Rows from block 2, named by matrix and row number. Rows with one number belong to one attention dimension. Each number is 128 + 32 x the weight over its row's rms, rounded and kept within 0 to 255. All counts start at 0. Numbers have three digits each. After the name is the row's rms in percent of the matrix's.
# v: attention value (model.blocks.2.attn.v.weight, 240x256), inputs 128-255
# proj: attention output (model.blocks.2.attn.proj.weight, 256x240, transposed), outputs 128-255
v.153 119:112145152123114090170147193134087190093170112122097128156115130135097170183145195149117104132051093149111145098149144127137136194107142146119178158072138129142120110133168125071069148154142168156044084139122128159131115076173115103118115088095137131119119149118128134177146140151121119102152111143139130145129181167137104122109119123122135101155143188151119079182119180117057159083118
proj.153 103:132117082166098161162094145110131077144116156137111105136114192121093101133160132101174160088178122107164097208053177131105089130136131167130103146089151135116148112154079080133161170152161140169146137071098091161173125164051154128109121139120146101185129146081090143108149115142194149153128101067118122119145099173161188189128136089112140132104097202146136131149080054107207187164134
v.154 093:070122119133146175130169114125117139165122141104142132091103160185075195133140178148130125098082137071171170123164132126100189126174138155135161146172109118122152039134145156137108107083155090152115134082133137134113087153188138092115101149125043139115146143207100148091123095136090115137126170140133098125122145110102120079125114086122148151175116108143137102129139138135120134171084
proj.154 098:168163127141126068111108089134099087092082107151162168147075059111143114066136119120096141175155156165109124117122102088118107107136058145142147108093156131196096168124120071073113104152168148122092148091122094094125123099129095124173097157105103129079095105087079126088062231112101149120145122134139092119107097109082131169093131135169126138113138125088107125109076131072132090099203
v.155 083:148108132106118172059173111071161127131103115129113144186117198082147077100130038160104174149204128188124135070136099135160140126102139103114095185159095098075145190131118149140176130145156162099120189136083079096164142095161098165150135131172080119168132085107135092102122056083117121115092118125111142155115124128009167167124126134085096162130136075105109143138125071102130136132118
proj.155 073:135121087060090092170174135193127127150138121131152149100112101191142110176065104096118123143115156146139140141149129129125069126137115132156185079146124098095159150141122177094136100114084101120128130184159189118104088119175149135171211108166151143120178130181170150203169100149098118100113165131169124096102136140132092076084156175171157102152084133139160111100175188149112149112086
v.156 103:058132156096145058138171085133161149126085123128151134112144080097140104126153178110098116155117144183128189138167144086149109129197172165119070092101108068077127122159118150163087119117068142156145165188116185151136174098187223145111171157096083168147109112128168122145082097092140096128125127101145125112095107142101108106140126145100147157131124152126098130112119149109090120150137
proj.156 099:156110110119154149131092149161119127144159115115166144082125127140116154148098091123122124121101088092108090175121104139087212087162175105142146121184141138202115096111130132102121118126153126146136204088099160137173111156125066192138130133152084080107100109119099148100167123185154137154161064138104122064151140119123133157142103120143117154130098171121140170109120073119111151094094
v.157 115:114138152083104102094138152110148124140190120143102089202151117123114137145118135193119102200100059219099097105051127105166142172047112085110162204132124137178167065129135139122115121160165076090129069109109112124176153150186124132150115128094131094109127128069104163143170068083143117103092138118112100133128120171085136173095131147150084115077125137133089193110138139167144109115140
proj.157 121:106109097131045140149145142103142165109109165132121161110151167116126127154171169115151134080133148106134198153187148148145079159097170176196104146106121148095146145114070129179148143151118150171172123172152133150142138101119165111113132102153134134205251196142192112180187078110136141147090144141161206149169135166177125092158127094106145134145160192161132133136190120109136173128085
v.158 101:079104124133178096125097142136128114152077177218075135151107111135115160150133168127131185121152087112100116096124161111161117114138145174087140112112148092125098078098189211098128133155119128111173153128137176150116152163198174133158126149115088102121106125143158166143122159144152154170195146092109107121108099178126093090155130134132112089092132122194105112112130124069108127126171
proj.158 096:164122139143164172156113137094131127132079143051185126118142068105103138103149134062124131111091128142121091154130126095142255123163160171114085116137121133149125144141106092114088093109137127127074196207140159103148119084110102090092087147167097123156154162126093091037137114146149122164107079111148169131181135100079147189145157118076192154117130126091115156165130075151129137100096
v.159 084:119110174141119139170116154146054073121123093111155183168057099140073108147122116153174063236167159096158135159107118110111128115125097065117147157120170102093059115107127080166166128140110143098104136127140132163136118133153161123079087139096158098167176095085144162147128131095152135157096102130068144130198134167081085136105133140187123125140153148115141163151160163170100114101127
proj.159 082:100112108124143141065123120134143134122181142087117136132160163102125176224162083102111158070133103169123171140137186123140120134120090140143116169119065161107201143134129089137161152129118108149189194114136083154131127150133118153105122128177109143154173134127189088156144154158115118124109145218169161195093190136120172115119122084067114115108067108179137132175195111154182162154141
v.160 071:097119123147081122080102104139141075161147155203127127166128076104107094081125109112124120153175078108100082069075122174149143136117162154139117147170116126155139143121139192146138111113099070121225108148153175177140114155082126138117132169101148084197144078112147134129132128104124140109104128085118166120081103080151130159179149108156117124061097179162146156083119087126125115149159
proj.160 069:138142131158162138217139133074143170105125158126204118125162113114071142135131125097092050161103185086113191111139101054153161110173124162128082098107105118089117106091095175129122119159147152118102122153138081100138145053161136073115140126183099133140197193158162102070117145111122115156081118100148142151104109138085104133174133108143149167141159163148114123145098172145108135125064
v.161 104:120143158148097144066115106146177098147125136135098123137099175097170108167128084158139173104202065156150124182037072096158153145129092080151128132153152100126109184075149099131213114124130190095129174164156111146136080112132107136197147114174164098145118095056111149115120171136155120137113130117082099131095110117073141130138172123101079129086117131146148147161158127113095107097101
proj.161 112:128089098108057061114135134126108135146153106091115213193149049154140155176100084102149137123084171194130131138170187141118143158093134105115111210121108145071148145126183149114140143102104085090106169221132167115105141112154108103122158114164122115164132159186121112096127140124135072131135103120175138163126179125151116162150174144145113132142096081131127152131155185170151144158086
v.162 107:129128141119111134092115136131180107147137130095061085152147139163107177181128144183134165088097101139124097082068139151136148090072132146104160152136187149160178043156163161115114119177158079147125140068120102078153110182140162168132122127088156080096075120105118170152109167126145133147151131104092118141105120119043107121112121113162136122090141133157142156142173153135154118155148
proj.162 110:117142121138085125126147142087122163150110127164138158146130112156134142139158179092106111128188158150166110137158069096131163127091084095135077157106122146103104143102096098136109085100123144106112129239201150123079155073129101132133103121136122122147176185111131086116122167129088124178134078052178186132177142136185105203105132121107114094112129149125145142148120153137103175132134
v.163 130:132141103150084119129151113116194152121128112031156177152110093116163136129126095107127144158114118203156130232163107080149176163101081111122122154084169122123142086113176139148127124118115168095066126154166130129119093103163164123137110078127162156091086117043135172139142151143175112110126155155130107145158164164089127104116137144066094061133139147109152141157154097138072137129143
proj.163 154:134057122110073104086124131123172169159124146075081172154156070109133124157119094156142143105153103202121158093145133090118110130066131114142192196152100129135162162103074125056155115093157143136157235164107176115142158156140102138149139131190074086182153135152099159093128134135161134139104127190143171119176163106130135133148182101128093158117178085142089168135165122170146161135088
v.164 095:102099157096155095173154145088094126080094106037209127112144136145156139130109158121135131122066211113117169113202135135076124110085158131140153102133142115112126068158131117148051168145120163193142108168100127101133115123104107158131085144127133146092172131114091109185102183124067176145119097108158100130196109098155105103097123127191115124163129119079146074151162113151100122136200
proj.164 102:129122113128196134083063134140120108135142081182089063160119153148151152146160103170099157113148058112106055129096162190139057157145057126103102084092125132161121109107163099150158132148129097108133125049126109165139169193101089175110113130061121101109101061062160128187134124122122095100170094136101122114101142168125170176123131132099071122089107113159127136118137135120172120124177
v.165 088:127169151126158050166160127126087144119172116104209114115142122162130121162109146152152039146034153134110128147156103139091093136071147104160147119118138163110087129149062056111090163142120159125116055124106139144147162122059132120163127113092181139098181144064130109154117145117131150094094106167157127122168143133160123139097132180173121131171125178097126144139158171181104095113142
proj.165 096:080084106109129158072084160122124123155169097141091093148125217111153147146150110173165162088155090098159130132106162206125052161118095121149083127094161146142140088109130122233178173153140105137161108077123114209131150175057098162088096110076132086176110106086142130197151121111144095129133104129079149133112117157139188111128124122120084106097097109175130120093146116106145137130136
v.166 114:153131116149161135157101136119057122137082180202112113098106129138108072089160122152117129078101183092110087038098129171139119164130136153086119135126153106168112220135110063112136095111115142159171159112077096161148175168108104108059124106168146133133237118124198080110105120136119130127164093130089126128109116109117170179151114131143150183174128174130143087103106092106151132135110
proj.166 126:151142145119216133154122111129087067118168125124167042132119180131107120078141076109134038155105141086130125098101109141113153109168107117091088096140135095096137095124143153175119165141135091094098101105142076142123098124080120141134123125091160145110090128145113116183119069109099120119116098084105108110071062102136150095101086145161167117095078146142147117130110157127119067103136
v.167 070:080155171102119076156189106159089126120177143184143139167161132157064115115148163186168065176076102100134122052160139162114126140114184102097118167108143144144092129127152088111075131129139125132163072100073202143156193156115102132162087151027105102120178127123138110140136132121083130119128107156141162099095092153149100123104099155191136113130112177166098125070117161158147121152187
proj.167 067:125127111168201143116082148071153109122150172146187104107112183078120155147171095128142128087141124097114132138135104138133101141170130175144102081153129120107085100123079125217118169148126138156118131115167055167153120135060119109059094132146108106183153123098145108126166136095144119191100117121102185141107116150069175100133083075112150134101099142140122167116135130080099137095083
v.168 098:115117139126117146184113169082105207059097112099098128138093088110116099177168161087132084134172177142119155134123185123110101180096092154094163129073182128097108190120114165116133160163079186104088143171114065159131147118112150102119120092158153161135107133094131116182160173135139139143108103161137158147132100151135125133158132133135131088166149189145136102188143088096091098099110
proj.168 089:180121076135074216168090168189139079152167157155118077152139158099080093163131124109140164149077087093146096118057175159133176125146138176152123144095118103109232163150114140110146123153152111154122140075098153102154109152130165139128190142146150124163115113122166114165173057156128139111103151125135152120130109129211147159111120102096149114082098169120145109125136097176188203188090
v.169 088:069174149121083128093139145135186130101150116043121132126208107129149145088132146154092145132058122207123121106111111098151159109131149142170099153091092133158185055140110061182040112140122156163108101157097122098136090088220166178138156130145168196119106144104186130154121128126134131110169132110127079142062158119116094112146122117094123154140103158117122097167141194152087151098144
proj.169 073:105084100148084085174141182138079159154140116189069144107126118162131134190130138152134086115160127077122100191158091135104126157036124099095148133169155105141113095110121166090177120110169129114140156113118147164145157153071132160159115131122117078175166191067044144161144117133117178119168100085156139075189132138157157183145147138170103131113108187165148164095075052090115119122156
v.170 094:096084107100174102176087187090090163108152134118163112157120114134106127115121175110136085141049147166072125091182175135134142205043163134105165161127150120162152093138151146112042136126139081145118103178121092133147128129158097095082110105117117138108172138107115128164110127157104149103115119106141105136146131154180153135126121123189106100136127167140130082108121080133101171145162
proj.170 093:149133120160116140180096121151117092092069138181164054135126180093140138102202142167138153135101086077092134148076158152141065150163138229135108063051129130173157103142096116139136166204162152168124100053081100161176148186072160115130109166081128115142150123118157139167159053102140148128109150141101123125109074163146168122129122111072159148098169159149126119135148106104201128128112
v.171 081:161125155192117064155110172122063124126177094149173161165115103135078127116127180131131118204074082079100141155168091173113157138147095080129133114151143126105054112093171116113124150139153173092115122134179150163141129104080103111130120124098134097181170124127089150089143093110130154119087099144142184158170107155176100127110112085187117104144134146167125168144085184160078137113159
proj.171 094:058124119149245149106081122081162105125136140144112125124151212104085159157190102139124159097106119125124164156117188150130080199119111186124116152059110144079157085151099096159173155132108114176163099055100041186147159158077117102093138134141121111141112094127188127126131180145136117129103132178080128153090145133077185119137129090087108122136129138155110103144182097134196133154129
v.172 102:123150148125158118137101151127130113197092168174106085111146116139110142217132130213126136129146084140112099111091078100119079134067067090092184100125186101126123127141143128103202132135125119132110179087071099121142165167128117070195157121141113110060192142128163122104069165102186133121139142141119112116120168134138131135111150124137162114153126131174150157138181147126157070117106
proj.172 114:126140133125081124082106117141129122106150088113150121101111176108144090134146142135198129109084143146170134116136219213117136137138148139109097199053099162106118105126160110172160159145133090126137111132102118171110147151062116147102116081081144150173082102146122145161122151129126128088134115136086143155101144174200171174170076121135103133115098096130119098129125119103143107127119
v.173 099:144101120137081167147142145152109090092135115124145206169126092109106136017127123040091121152153138119140118109162147169125205114162136170182068153147067124142146100114120144170112139120102133109138094169179166138140067108115123191057136137119104109199069135191092143147163108118130159151126108078122136146107086125137101174147149094093110096115116154157104110138085116114027176134128
proj.173 116:140147131148141119203189137094143189129095158125116120132157114120066146128144114098051113149153123116138163138106074007147167099150101137136113069134140126126125154137070135073126095114150154150102140105136094082130127081185141091168147176161120136074220164111151082063105164137133147171101152116180109140131134099046092117136149107111158134140157177132117167125107128143130147117130
v.174 115:127116163204054181103102129140099066081081131096129124103130112131103186102126130141114192071172153081148105154122136136141185093135118154148100169143150125140131117144152096147093115136123160133137129143135140106123071149152142166110111084157140117146098085157126208167185150139146123162156099125103158163123118075058098130126109087115130084131141151163141077204159164095092123129148
proj.174 127:150147148101155095149143120101131167141136119115080130173148093117097137135132143093086092161143140168125138112113056055121130119125063075119124147159095105108116166108112134083157101068121140093114189159172123067098109087127122114149151182154131134055155139076080078080067175149122123165152116091175083142136119087109105157100159121123128161110091134128121181149089141140126113150191
v.175 086:093158163213121080113131106129164121144121103106121107122116069137142107173148181124122126160098108091118191196158071112123115117165096109157137054112160109062094101102127132123143116148112135090120168126156138160070152118071169103180158177092143188125181151122136134076118149112149102117090136146168157107116137151187107086142121086144180126160106110161123169119142179179169079129120
proj.175 092:083110129154195145075060123139157098154166105164126180096119174113098113146134157143119141099081112155134116114129153157090143179068131124093144238103121141109135094146151122119156118102132118150136139070109108162137147154120084112110141099154100065153015101130099143131086224176111139089139086180045141138119158129129175154134090110126074116141109095114124109116132096128141114166128
v.176 098:064154081094081119119156134110162161156181113095072116136127107137123171117119183159117111160071126186155131164100105090147183178109141180140190223109176129133183107144096166142084111101126115110096111121121078177140109113208152092153081106145109163132131117083134150104139059121143112088141162132138087151104184156097154132136109143065124177126150134126114130173130132141112116150079
proj.176 096:145048070135008105152119133129083123115115128138163146127128154131108150132151113132160100142185178118141148162097154154114136134058086166184145179106129145122178203117071100104140131148164125139130126137099164103159089090121153142151136121148144070193128220146097149177158101106112161061111073094158172104189089129137153120093147128182137126137150211158132062114101117139155207111101
v.177 088:124143161131064173044124105149166075108068149094151186118171137128141170128125123168102201101156118134115133128119087090144137058120133124165144129124094077139124065152160081184124172132091147133154163119124139116115092132142117160146143138130117137135158147179146191160151114107171154164154086131116120122111108130069086108103143106094140155124081069168118055149133166148109093102123
proj.177 087:131165147115199030124141126086135207130159106107035154101100107142100150139101128106068117131148121182154097122165117098139130158189109072121107146155098135087047168119158121104154131092104113090117162142174138089081132083151137091134105145147119156073170098083079060112061222140130091138179135141155094143114160103158112177118104114131111140136121113128109195141110117085108064141193
v.178 140:054156124083123099124140105136182176093167131118091106170155133145152129133105154105134104158072081237136126120117129076174136122140159126129110147094079139140156083130137119130055150152136104161095071138111147131152123118191159123177136133082127135124051182077109115156144137113116109132139190120132115102098107140151105139135124130104106064097119170129098188086126118151083101108154
proj.178 152:105133122153038150178142155156134114136120155116128178056111070125151124152136152159135180117134137094125131198138097100108184125085207135160118124136181145196111111120092143096118097150171162176132188160108184122188162127148142136108108153145109077159176171111077160061164095163158145178113147113158168115195139143149136129180148112138128155136164141128141151121142063111102210125078
v.179 106:117095136173110106105096072140134093156049177203185148142127105137109125118150156077126173136170129051154126141146161172091134073162121161132060097171101122114093124142153139175146114149112112112219199076150155097123152141099160169119122106136089101167092115210098169117110115145164112139159132129082153104129135123127122118153144112109117170115106129154133164083111180066109160176154
proj.179 099:178158144093221173125152103094142163145123146058168126126126113110131123075115084106101090145142156172114147108155041083161191094156121092142073093141098131152105144098117127148083098105131120101085181154168141080111125127143101090139106136157129156077154113147161114048112182147119089193100086146134129115106095068065097123078107135139146163113156121125117152133135083162155045103145
v.180 088:103141150129176081164129127141075077172167116159112122134136167116105130138120166149113156160083078186138125130120106129151157176150098107091150162134099060154119081060158075114109143082167152149070099144098208153142130112250104108145121143125110125095131102128132141128124087150120098134165167102091097151112164149136108141128110135093085133116111136192147119134126173119043114117126
proj.180 092:101120126155120136141124098102087086099099129115156150162157134123101115128167108114168126091085138126095141211172169127075081172126196201078113138117108136147128105141120091099151167143178117141111164092088038133178131153060118164079137141114142112191141140126091131075143140104154157135119095138132127125115129157094196136166139136166161184133096167148127159144127083112189117107151
v.181 121:130145160133132141068142097147168169075177112098113126139093174117164139114113148113135159133169086182128177084069133132180082166135166102111110143115067146133116154078154105060155158141144118139098102175143157140138100149163129136131130093056147097205050171092126132174203163121110148103130153110126149090094110082102051122124121138144123125091133138136110152140106193107137123126158
proj.181 140:060131124143027124171153115160164093170096129155102182143150046088123127180116148080109192100138126123122122139163102057114155142128174145156164129154162094150114092123106180078135087121111181156115159205142166091112129098148139133139159149182073125105159131116099121049096115164174120170096171091147142162153158159143107111171155096122110114123120112099109154124120062105109185153063
v.182 087:091137114078132138062098134096194152189161165141084106132159124122149094212118134126124124128129045205094136087075122100152122180087131098106210134157108117133192115150117198134154139124152039117153178112119090140133119147194136092165176161146110137091117128085123104114111102111132123088113192128127081126092158133113140088159159107116095154085088092133142152120180101139145119140105
proj.182 082:135133097144019110155144128170098112089095125190159190115133092140136119112137168135165130152118152128148139158171161156128124127101171201145089148060154139134134117122129143084113116197161154111108075164123186116133158092156173116132112098128137117200163169175142164144165119117126143087104105101124159095174110174207091181134094159166141126140173147126131095125118133104152133148076
v.183 133:118116144126079064149115142123175136053092127088140165131136070108146127119126152026115173134091139153116143189174139115166137074136128159159114140102138129143124121156190148136065148138089190138158146159168144125081113090115113169182118137132149153086103156085080129129172151182155127161171119107171131150119092132182107108151162127115107074102112141127102081163133107117082127130167
proj.183 117:176050140136220120084117136081146130175170129088076104115160143147084159125118086166115128086119081187121076147149102125130171154074127113112082185141110104072121175121115138118135118082154096119105173035118165107151144171161112118092093134169088097147129088140089146083135100120158075152122088156111139110228119104074124146122146127113103166143160101132124164128134136169126145158094
v.184 082:124150178162134104152079135160075170107109102169153129111174055111090074126155141087111054154143078126079127185178125094113074107141087074141109070137113120090075164108056117142198123172137147061148120117147146125104163119085159121111181160131118146122119151145157120109190111127187084111111144132150136108130125148188140140139143116141141029156122161157119175135136187113145105094127
proj.184 077:119138168093133171139162142136178143154174140128093110099132199073108121107123166142152150136021088105155201111105099171133205143132190173128083124129147123137176107174127155143111158108134121211130096045086121201131109151133132109109126121152120140143134141135135144115111135131124146167097123166053103135122083094129119082158077128133148144094131095103116119124179041123119120136123
v.185 088:128110175181144113228087135102064053139059137166177106092073146118128122133144095146143148186160191036137137166152132112110125072121083109100087155118169096103079141111102076163148130130125155118134170113115113073148151119171146112128083134136152127080206106112141139108138133128164119103151113151096122139168152108137111117115120126150148086167151099119183100122182150100145124161139
proj.185 099:152085149083217133023095083151124131118188098083105090117145156123153148130143088147143134088070124192116114106142150157098053131144086104113133147143060141132153105126188110141189122094128082100148139099145107144112108177064085160129127111130119172151059059117138110197136110150106117124157127156077117149084126150114194113159137141115111150090096113152102129136137130119167078129166
v.186 095:100153134166102158052089115102235119084152115074142084145141127137153095127134100100118161185130097078124154148116141138157114090113157112160043167124101149130160070132099149129118111133135091121186152124135115056113082136160190158143147140152184103159081164100087115125201137128149128134128180122127124100102088049134115125160139078138114093088111144127134201111154174107165155184161
proj.186 088:114086133131109103123142109160147155142105117172095162081162093125178121154125189174139108106131141183099131109213031095109091129046136110173161179176128127169116162103156188116144068107142166095116147143143189116099147140138122113174131116165092105116112143136124174106068129163092140165115146129140153141187111136134098110140170165135095111116150114088124118111122113117112139130140
v.187 130:113094100131167115183129104097117095176104104164156093127092140137132097078111117130094118173132178035141156140194125144082137077189120147161075108165084102080119088100084217159152103122141095114156133095110125046126155082073148121125154199160086126115172127182120057075090100127107125144088187129169112143153115101202155136136117099170149078167127097113124183067146131120172151167150
proj.187 120:131133172127223147060122103141101147102113096181192100076158174163174096093152170185135113126109131088092141090114094155124097114110107163120140044126131141200129107116177112147108088114134132150097090038068073191130100201123103162139096112079131135136040117120187163153102132129059152111140107157067136123065133131027141113143113160121113142135133143125149094113143141116101055072147
v.188 105:155140118109066170050134155136147087178136168131097131125140155156092139149125122155129173107150089114153080113074096141124199119100060142118191203186157147173161084152147156123206121090184107103136127075098083126168088146169097142157117124164119123106136096118107190079150092131166116152128143139088107158103137128056138118124156113087099147108114093176128147157162111152093136167086
proj.188 108:163124105140084081151175128078121157084113122120124146149108114135109157099125119109126079171172190181164167125154127086137102110111097146155101157075119132069115166116102078093105116138122112097092095189155136090095092050133154077130128123126146138162214180161131101108092182078084124097131120079183151117151106122134100164103149150184164129137155155133128096133113214122123113111172
v.189 095:143134148076143102109174132133140133160118119130115114128160180118153133105145129193126161083115069246129086111097099115172151149106080106121175109164113098157142124118162070125163129129161157107063103122078141116196144136177102115173155141125097156097113139111166168140089084125103115113144097135126096127116111186059131144083106119147121154136130070140117131107129119152121057059117
proj.189 086:055165107088092105166104165132075125107146131142073172170116111168136138142151153108124156159071158100133158175138189173085142192169167140103172090120168142126131107148134111130115175123087117173156110206152137204114122121083100172092154100078170130192168132133108095168178136102117173123128137120129146103084161141196137130177117115162145122158123187142122132156196156082114158112126
v.190 081:163129111095145132095150141113192122173111114131066104136136151137119073143128113213106100118145109189102125063074109132117087147133078131102180149124142095121159103163101147091205105126131086119078183131072075138160129142185171101140194087147105134099121087104216094148068115092162108144095140126100139138118170143059149172125098147145134167162144130125130183121158100152143125105088
proj.190 069:094140124128045149129110139183080141105137102158189135069119160128149091173136168138162098162118179106168131126134172173118162063088157137111125159110142140127150073098146118134126119130124147149147100164101143161112140135060089177140151094102162126196118154144125136188161095149083151083105111102132117117123143151216119150141108119177132094128055169125177090138128162113071150089099
v.191 093:131142168143171130141140122114170133118060120124118168134077102128174066177111103157095121175167142125102164112118101115089092127122104128115172117117163121075095141118079114120186139168110171083186206137121068139086140151076148114143118117147138113105153075106176107137123170094159176153126098119135132121134156138125108162135160173122124154147147137105146153169189182090167112113117
proj.191 090:151072104114061145071094131164142127189175064113156081125142140111109146190108107112150150072136092139155132064115179184184182143103080107102088137107087119103184155103170136183150093111097095082099165148158188104096159138130081137130140094165068126186081127122142140188128115158127070058105091149129183140117197130120156158121105109126113105093088080127130117118097085191134161119096
v.192 082:129161122124170113194142115117139131114089150144154148117111113128162041108110142113115086173109142058151141148192097129144112059196155105133088129146141085080142081110142151146109127139093159183180139150124179153125143160139192115156169132024063115154133152132154167156102141138112129138129142128149127136147101167139122132137108119161110117131071164113140156140120154138123085174171
proj.192 077:129089110108102116104174100185105087135124122128119139142155143142101153068101112142081167092146164177063080094127153153153175094108111136137184114136126179127157143064134221178166174169134152115079159113135072112160098140147128127150047186207112095084118085165180117112180087097149134149089104191088099108124121151150171136106082115168175127150152106113157137098115119105113125129084
v.193 092:152119140138073116129164108139087054150134113147091149126077118129104191161123137091137175174140102150099174060088077047160117120175051179097183110117077135124133179141099160152113157140115115100117158076106093088111113101154120134070139108218145124063169222126107109172169123124187118144179148116158087085108120096139099100110135088093127145134112133143118173116173110138160184112097
proj.193 090:108116147115130176130105196095162122140126131115156135133125152127102025063111170163135049060089118165121128124164130141122141083130144133091044098152176107126099090122089093099115129109163081170169123094138141102109182164133088143111127110115108166132080042087113184038059115156090144147070139107102130175158127123102161111114108154099077135106114111132156115112051131138120076115199
v.194 082:074164133097156100110135177154093137136154132110054185082144097148138086101145070129148144113100091198179087127132121064085160111136141091115099178103193119183178088079146104133162115128137072160110107154101169125155125124120144144190172097157176134101058108101144144142149098134102127171063129104103164126071108143127179143118127122164108115086126130124142097139100094144089102118143
proj.194 086:118111155161078132113106149133133121120087116155205095118128164159152218134157170098092108165159136063156141112080158134142094157098181143118096106114060184130090079169136163081130160220157187107098134156150086140158122141122111111077092206182092115170181188177125124140126092144122171150163132088107106151156121111171156127130130121121130167131127170075109148102185093109159137169084
v.195 094:079172129100119135115107169115116135121167106096047208098148127155119075147136105084116186122145091212157108184137138039126173172137101080121100109142185107150169077089169124164155135151148114160139107154133148107125105110052198143191143107148181155064102137109061120149111075116097149143094169124135145166074125172105150134103154135149121094089139126144133120132099134111071110135111
proj.195 099:099116125171132155149162160157173147099088130193224098162117147143143218127132187111100142174128132030128179116106136148131123173127191147126124151126034179113067083168087136136130167182155150098136113159167118158120165140128114124072134144182128129183202189131157074162130104152126172134162125094091141139102163101154151111156120121118163185150124187125085140117153105105164179159125
v.196 083:185110137143065080177094106118048153101088191161109113180072138133157120070151163155123146131078140065097169044187112155094112132117148132136119131100139151150167061135086115114077168146095125126178156126124124129128159149140076103065128159137116086178137132110180100120121156141106151125109140199110135093177111154230118127142145107061095147137120140119133169158164138110132219179156
proj.196 087:115122154091151110133111108122142121128133075073005092028211090127104068167143111143095159088127070220101066097117134090160089041157151107113093112103156056104135130070179158143130082106142099141090141116165151125128128131139130142161082143116107128053092108159158188109098114127142093137137157124102116142116156110134135141128069147110146096141093101135163131103093155153139059103075
v.197 077:119133161106061102139136138091114190153134136119066059118205181148150088121138149131069148139138142145132120153101132148145122125089051181083123109152159158177085037086160104121122091136148148143161124129107115113136114120146114153196110093178178157078096135197098134105119139165100111218114142163071116146071118163037171142104141140147163158077123095109143138120083159151106071101139
proj.197 093:155117108107126127167168098136141157137115156100182172105143060161106185163147124099185148130155146099173139080110103167155160127170181124153134120111134112133143196137130141102125129106100159109146113188148142164118171145067167114124142131080066135164193132177123139168152113109099111151192102134212151132167126079098112098127130113069133121142182108105129147134209164101139172117075
v.198 115:157114086143120176134114172165116145108176133117090160115130114081121195067111100167138087104109077112135110111114165187109155073116159113147133135078174100110151072104114111154166156098116128126110104197134115213168118151110116119102170138045107092186013084109180141079113087135119109127141105199130118157131097093165129155176091135139152163136110149149125114180139088123123166146124
proj.198 114:090158174172155051136139160123145122123099153119138078188119178156142161160153104131067139202134118188130065094102060095141118203086113133124201122130167116159123148122168220086108110131116129160095099097126158150202114127169131122145074191162135117075102147128067142227123162136147117162144137077146121093081152171187126144116144136185120104141096141141138121153166175152154084105136
v.199 086:129030136143152187140097133124049145161094111130187127120119089141135126089117126168123178133127187083103093086138121171093105196085076180104144086153080168195110106125075135141189114106134121107112189147131104159099127171107107118055070108144135118197139100122130152078121155108148111158128110100127162125198201126152110104200131099081115122139123135090133132076126139156153082131122
proj.199 084:122182150122130104117119111145142122122179148134069079131160126107128109158145094155152156159109123163138104087135037097125143074119134076110107085059141098091169189152177064108111101095091144127144102084109148119107115150167143122169187099075167111125108076162209111128126092096142094065158138172115097084065121116062109138126138137089100087105135091143112121161171160140120137129131
v.200 077:118162097125149069163199136123109153177082160089163131120121149106147067162063118086142143081181188174128145104100110108173167099149171170130167141186164120103142162117130162174130140140112091115120126079147147122102084147170131112163084104142105107092121110086118139192128096142133134172071101133111130154080097127101162099121138146120147078119132163101129116104116101173157131084166
proj.200 078:156133168108067155101108116130108117111137111202134135162094093163088168086154164125140105145108144092123135150158156144057098108140104171083113082127147142125133114105101142094127099117143173105163168125108146109124121072151159125101147116148081145135146153115148090044121127149119137158112145117182115144255129093050117148108114115097135175119170138112135162123167146089134120165156
v.201 085:160144151111062103128146128086090133179055154122099087100139126161146153063146100125121156152138126211154066079126131075130106114125096197108097123135142200201126119119146099112096080149118112152123100087097147039129119068037136135150124040170218107089184168136081194094137174137126104223091132130118157107102130150076143143126140116093156136100153134170155109092096102128167079089123
proj.201 084:163140078112071135125120147145104106192144139099145182079164068139092101164129165097151149083137117113139154141160165189138117111131135120116124134089145090118140108138162098062136124125120177132117171136144120174081179139103139095108177143127105171190175128143215211162155168141129143148166117074147113157151133076151124065111111146078112120129129074087129138118163176161137132103103
v.202 092:132113143138192158201110067088098152138045136165183107142084116125089053089131136123123109182126206063115135112222097149180096075147150167129116066147075133166085129129146119109132106126152155103171158059132146076131128116140153132114133137094128096130166188152124202151151126139164115169145145099110138098147139113112104101131115129141137096171095162082160141097160139124178079105179
proj.202 106:160143094099098123073138121148095094149188160096124146092165127089125102108086102174129142056124124176092080092103131154150185080117059127115132122110156103122181134094101114154124135102080166149126140102070116129119104170124102117205098097138115135119111030184191167085181121085163095076111103223131125131167113116024149099080120113100112118086168044113130126132109134155118122109087
v.203 099:175140146139044104156149161060153126194124160109116152134102149128152116100116116112127123135167095072102173154138164201169118115140133144177112132163191139112166040108152110137105124153096130138168087218142103159126130132104109135166087127116137105149062052108069074088089121096125126145102158162128141197120092143084151099154139054136105164060149086092120128175055150127095100175157
proj.203 119:081104096090135083131154078153154144119089121151142092086191039177113178202162127114123182177143152159143103096135108117146132121118151103125175120113147124110136142107178160080142076117087149090110181151175154133145110127089185104114108159131147135099175194126195181203125156153140164156179108088192106093136153133169117142134125140129164112160141124129148125121172139133135146115089
v.204 121:078108136107156113136114222132086102152178092130091230065169104116091136081084058117130160164105127154159113137126126101121149110156116098079100117130107123174096104091132112148179112055136069160088117126060155124168127146094160164176139115087163120139051177177115136114162071101144111160152128098108147150107109111126125133139123087182136163137107117117112111113126075116110060150140
proj.204 127:089171111166123151115122107134150129137127194133255067214062203140147198114165106149094070151156106108116089113102071137147139230065089128138149131152134162117110106154110144102163164184141186145113112144124052136172152157170123110088121167188150126119164090138107112211140147128144163134128115147148116106090098154131130089122175099131104141108156111128122128136162155139121171126147
v.205 083:170165099127123130137199086125108123169141146126244067146106155136129072175130102076152113155152118110140142108098120159121112136160100129139137117206128106202097164111170058132069115135138158138103127084179133066141118122186220099183077118127120113083155116104064121126087140162152085119145114098132160110139132088117089109123084114165147098102139173100136051114151100133162085095134
proj.205 088:078079119131118114133117087153122102135129146159077148110165101119122159107099159131159154083150171083141139219158167105130181057126153156163034126139075177130118098148110158137204106141094134134098188175145146095109096107125124154108152127139085121164154151108184106068189079107136116165078120100137108158157087184138122137197146148104140113124153124150131150130130081105100180226077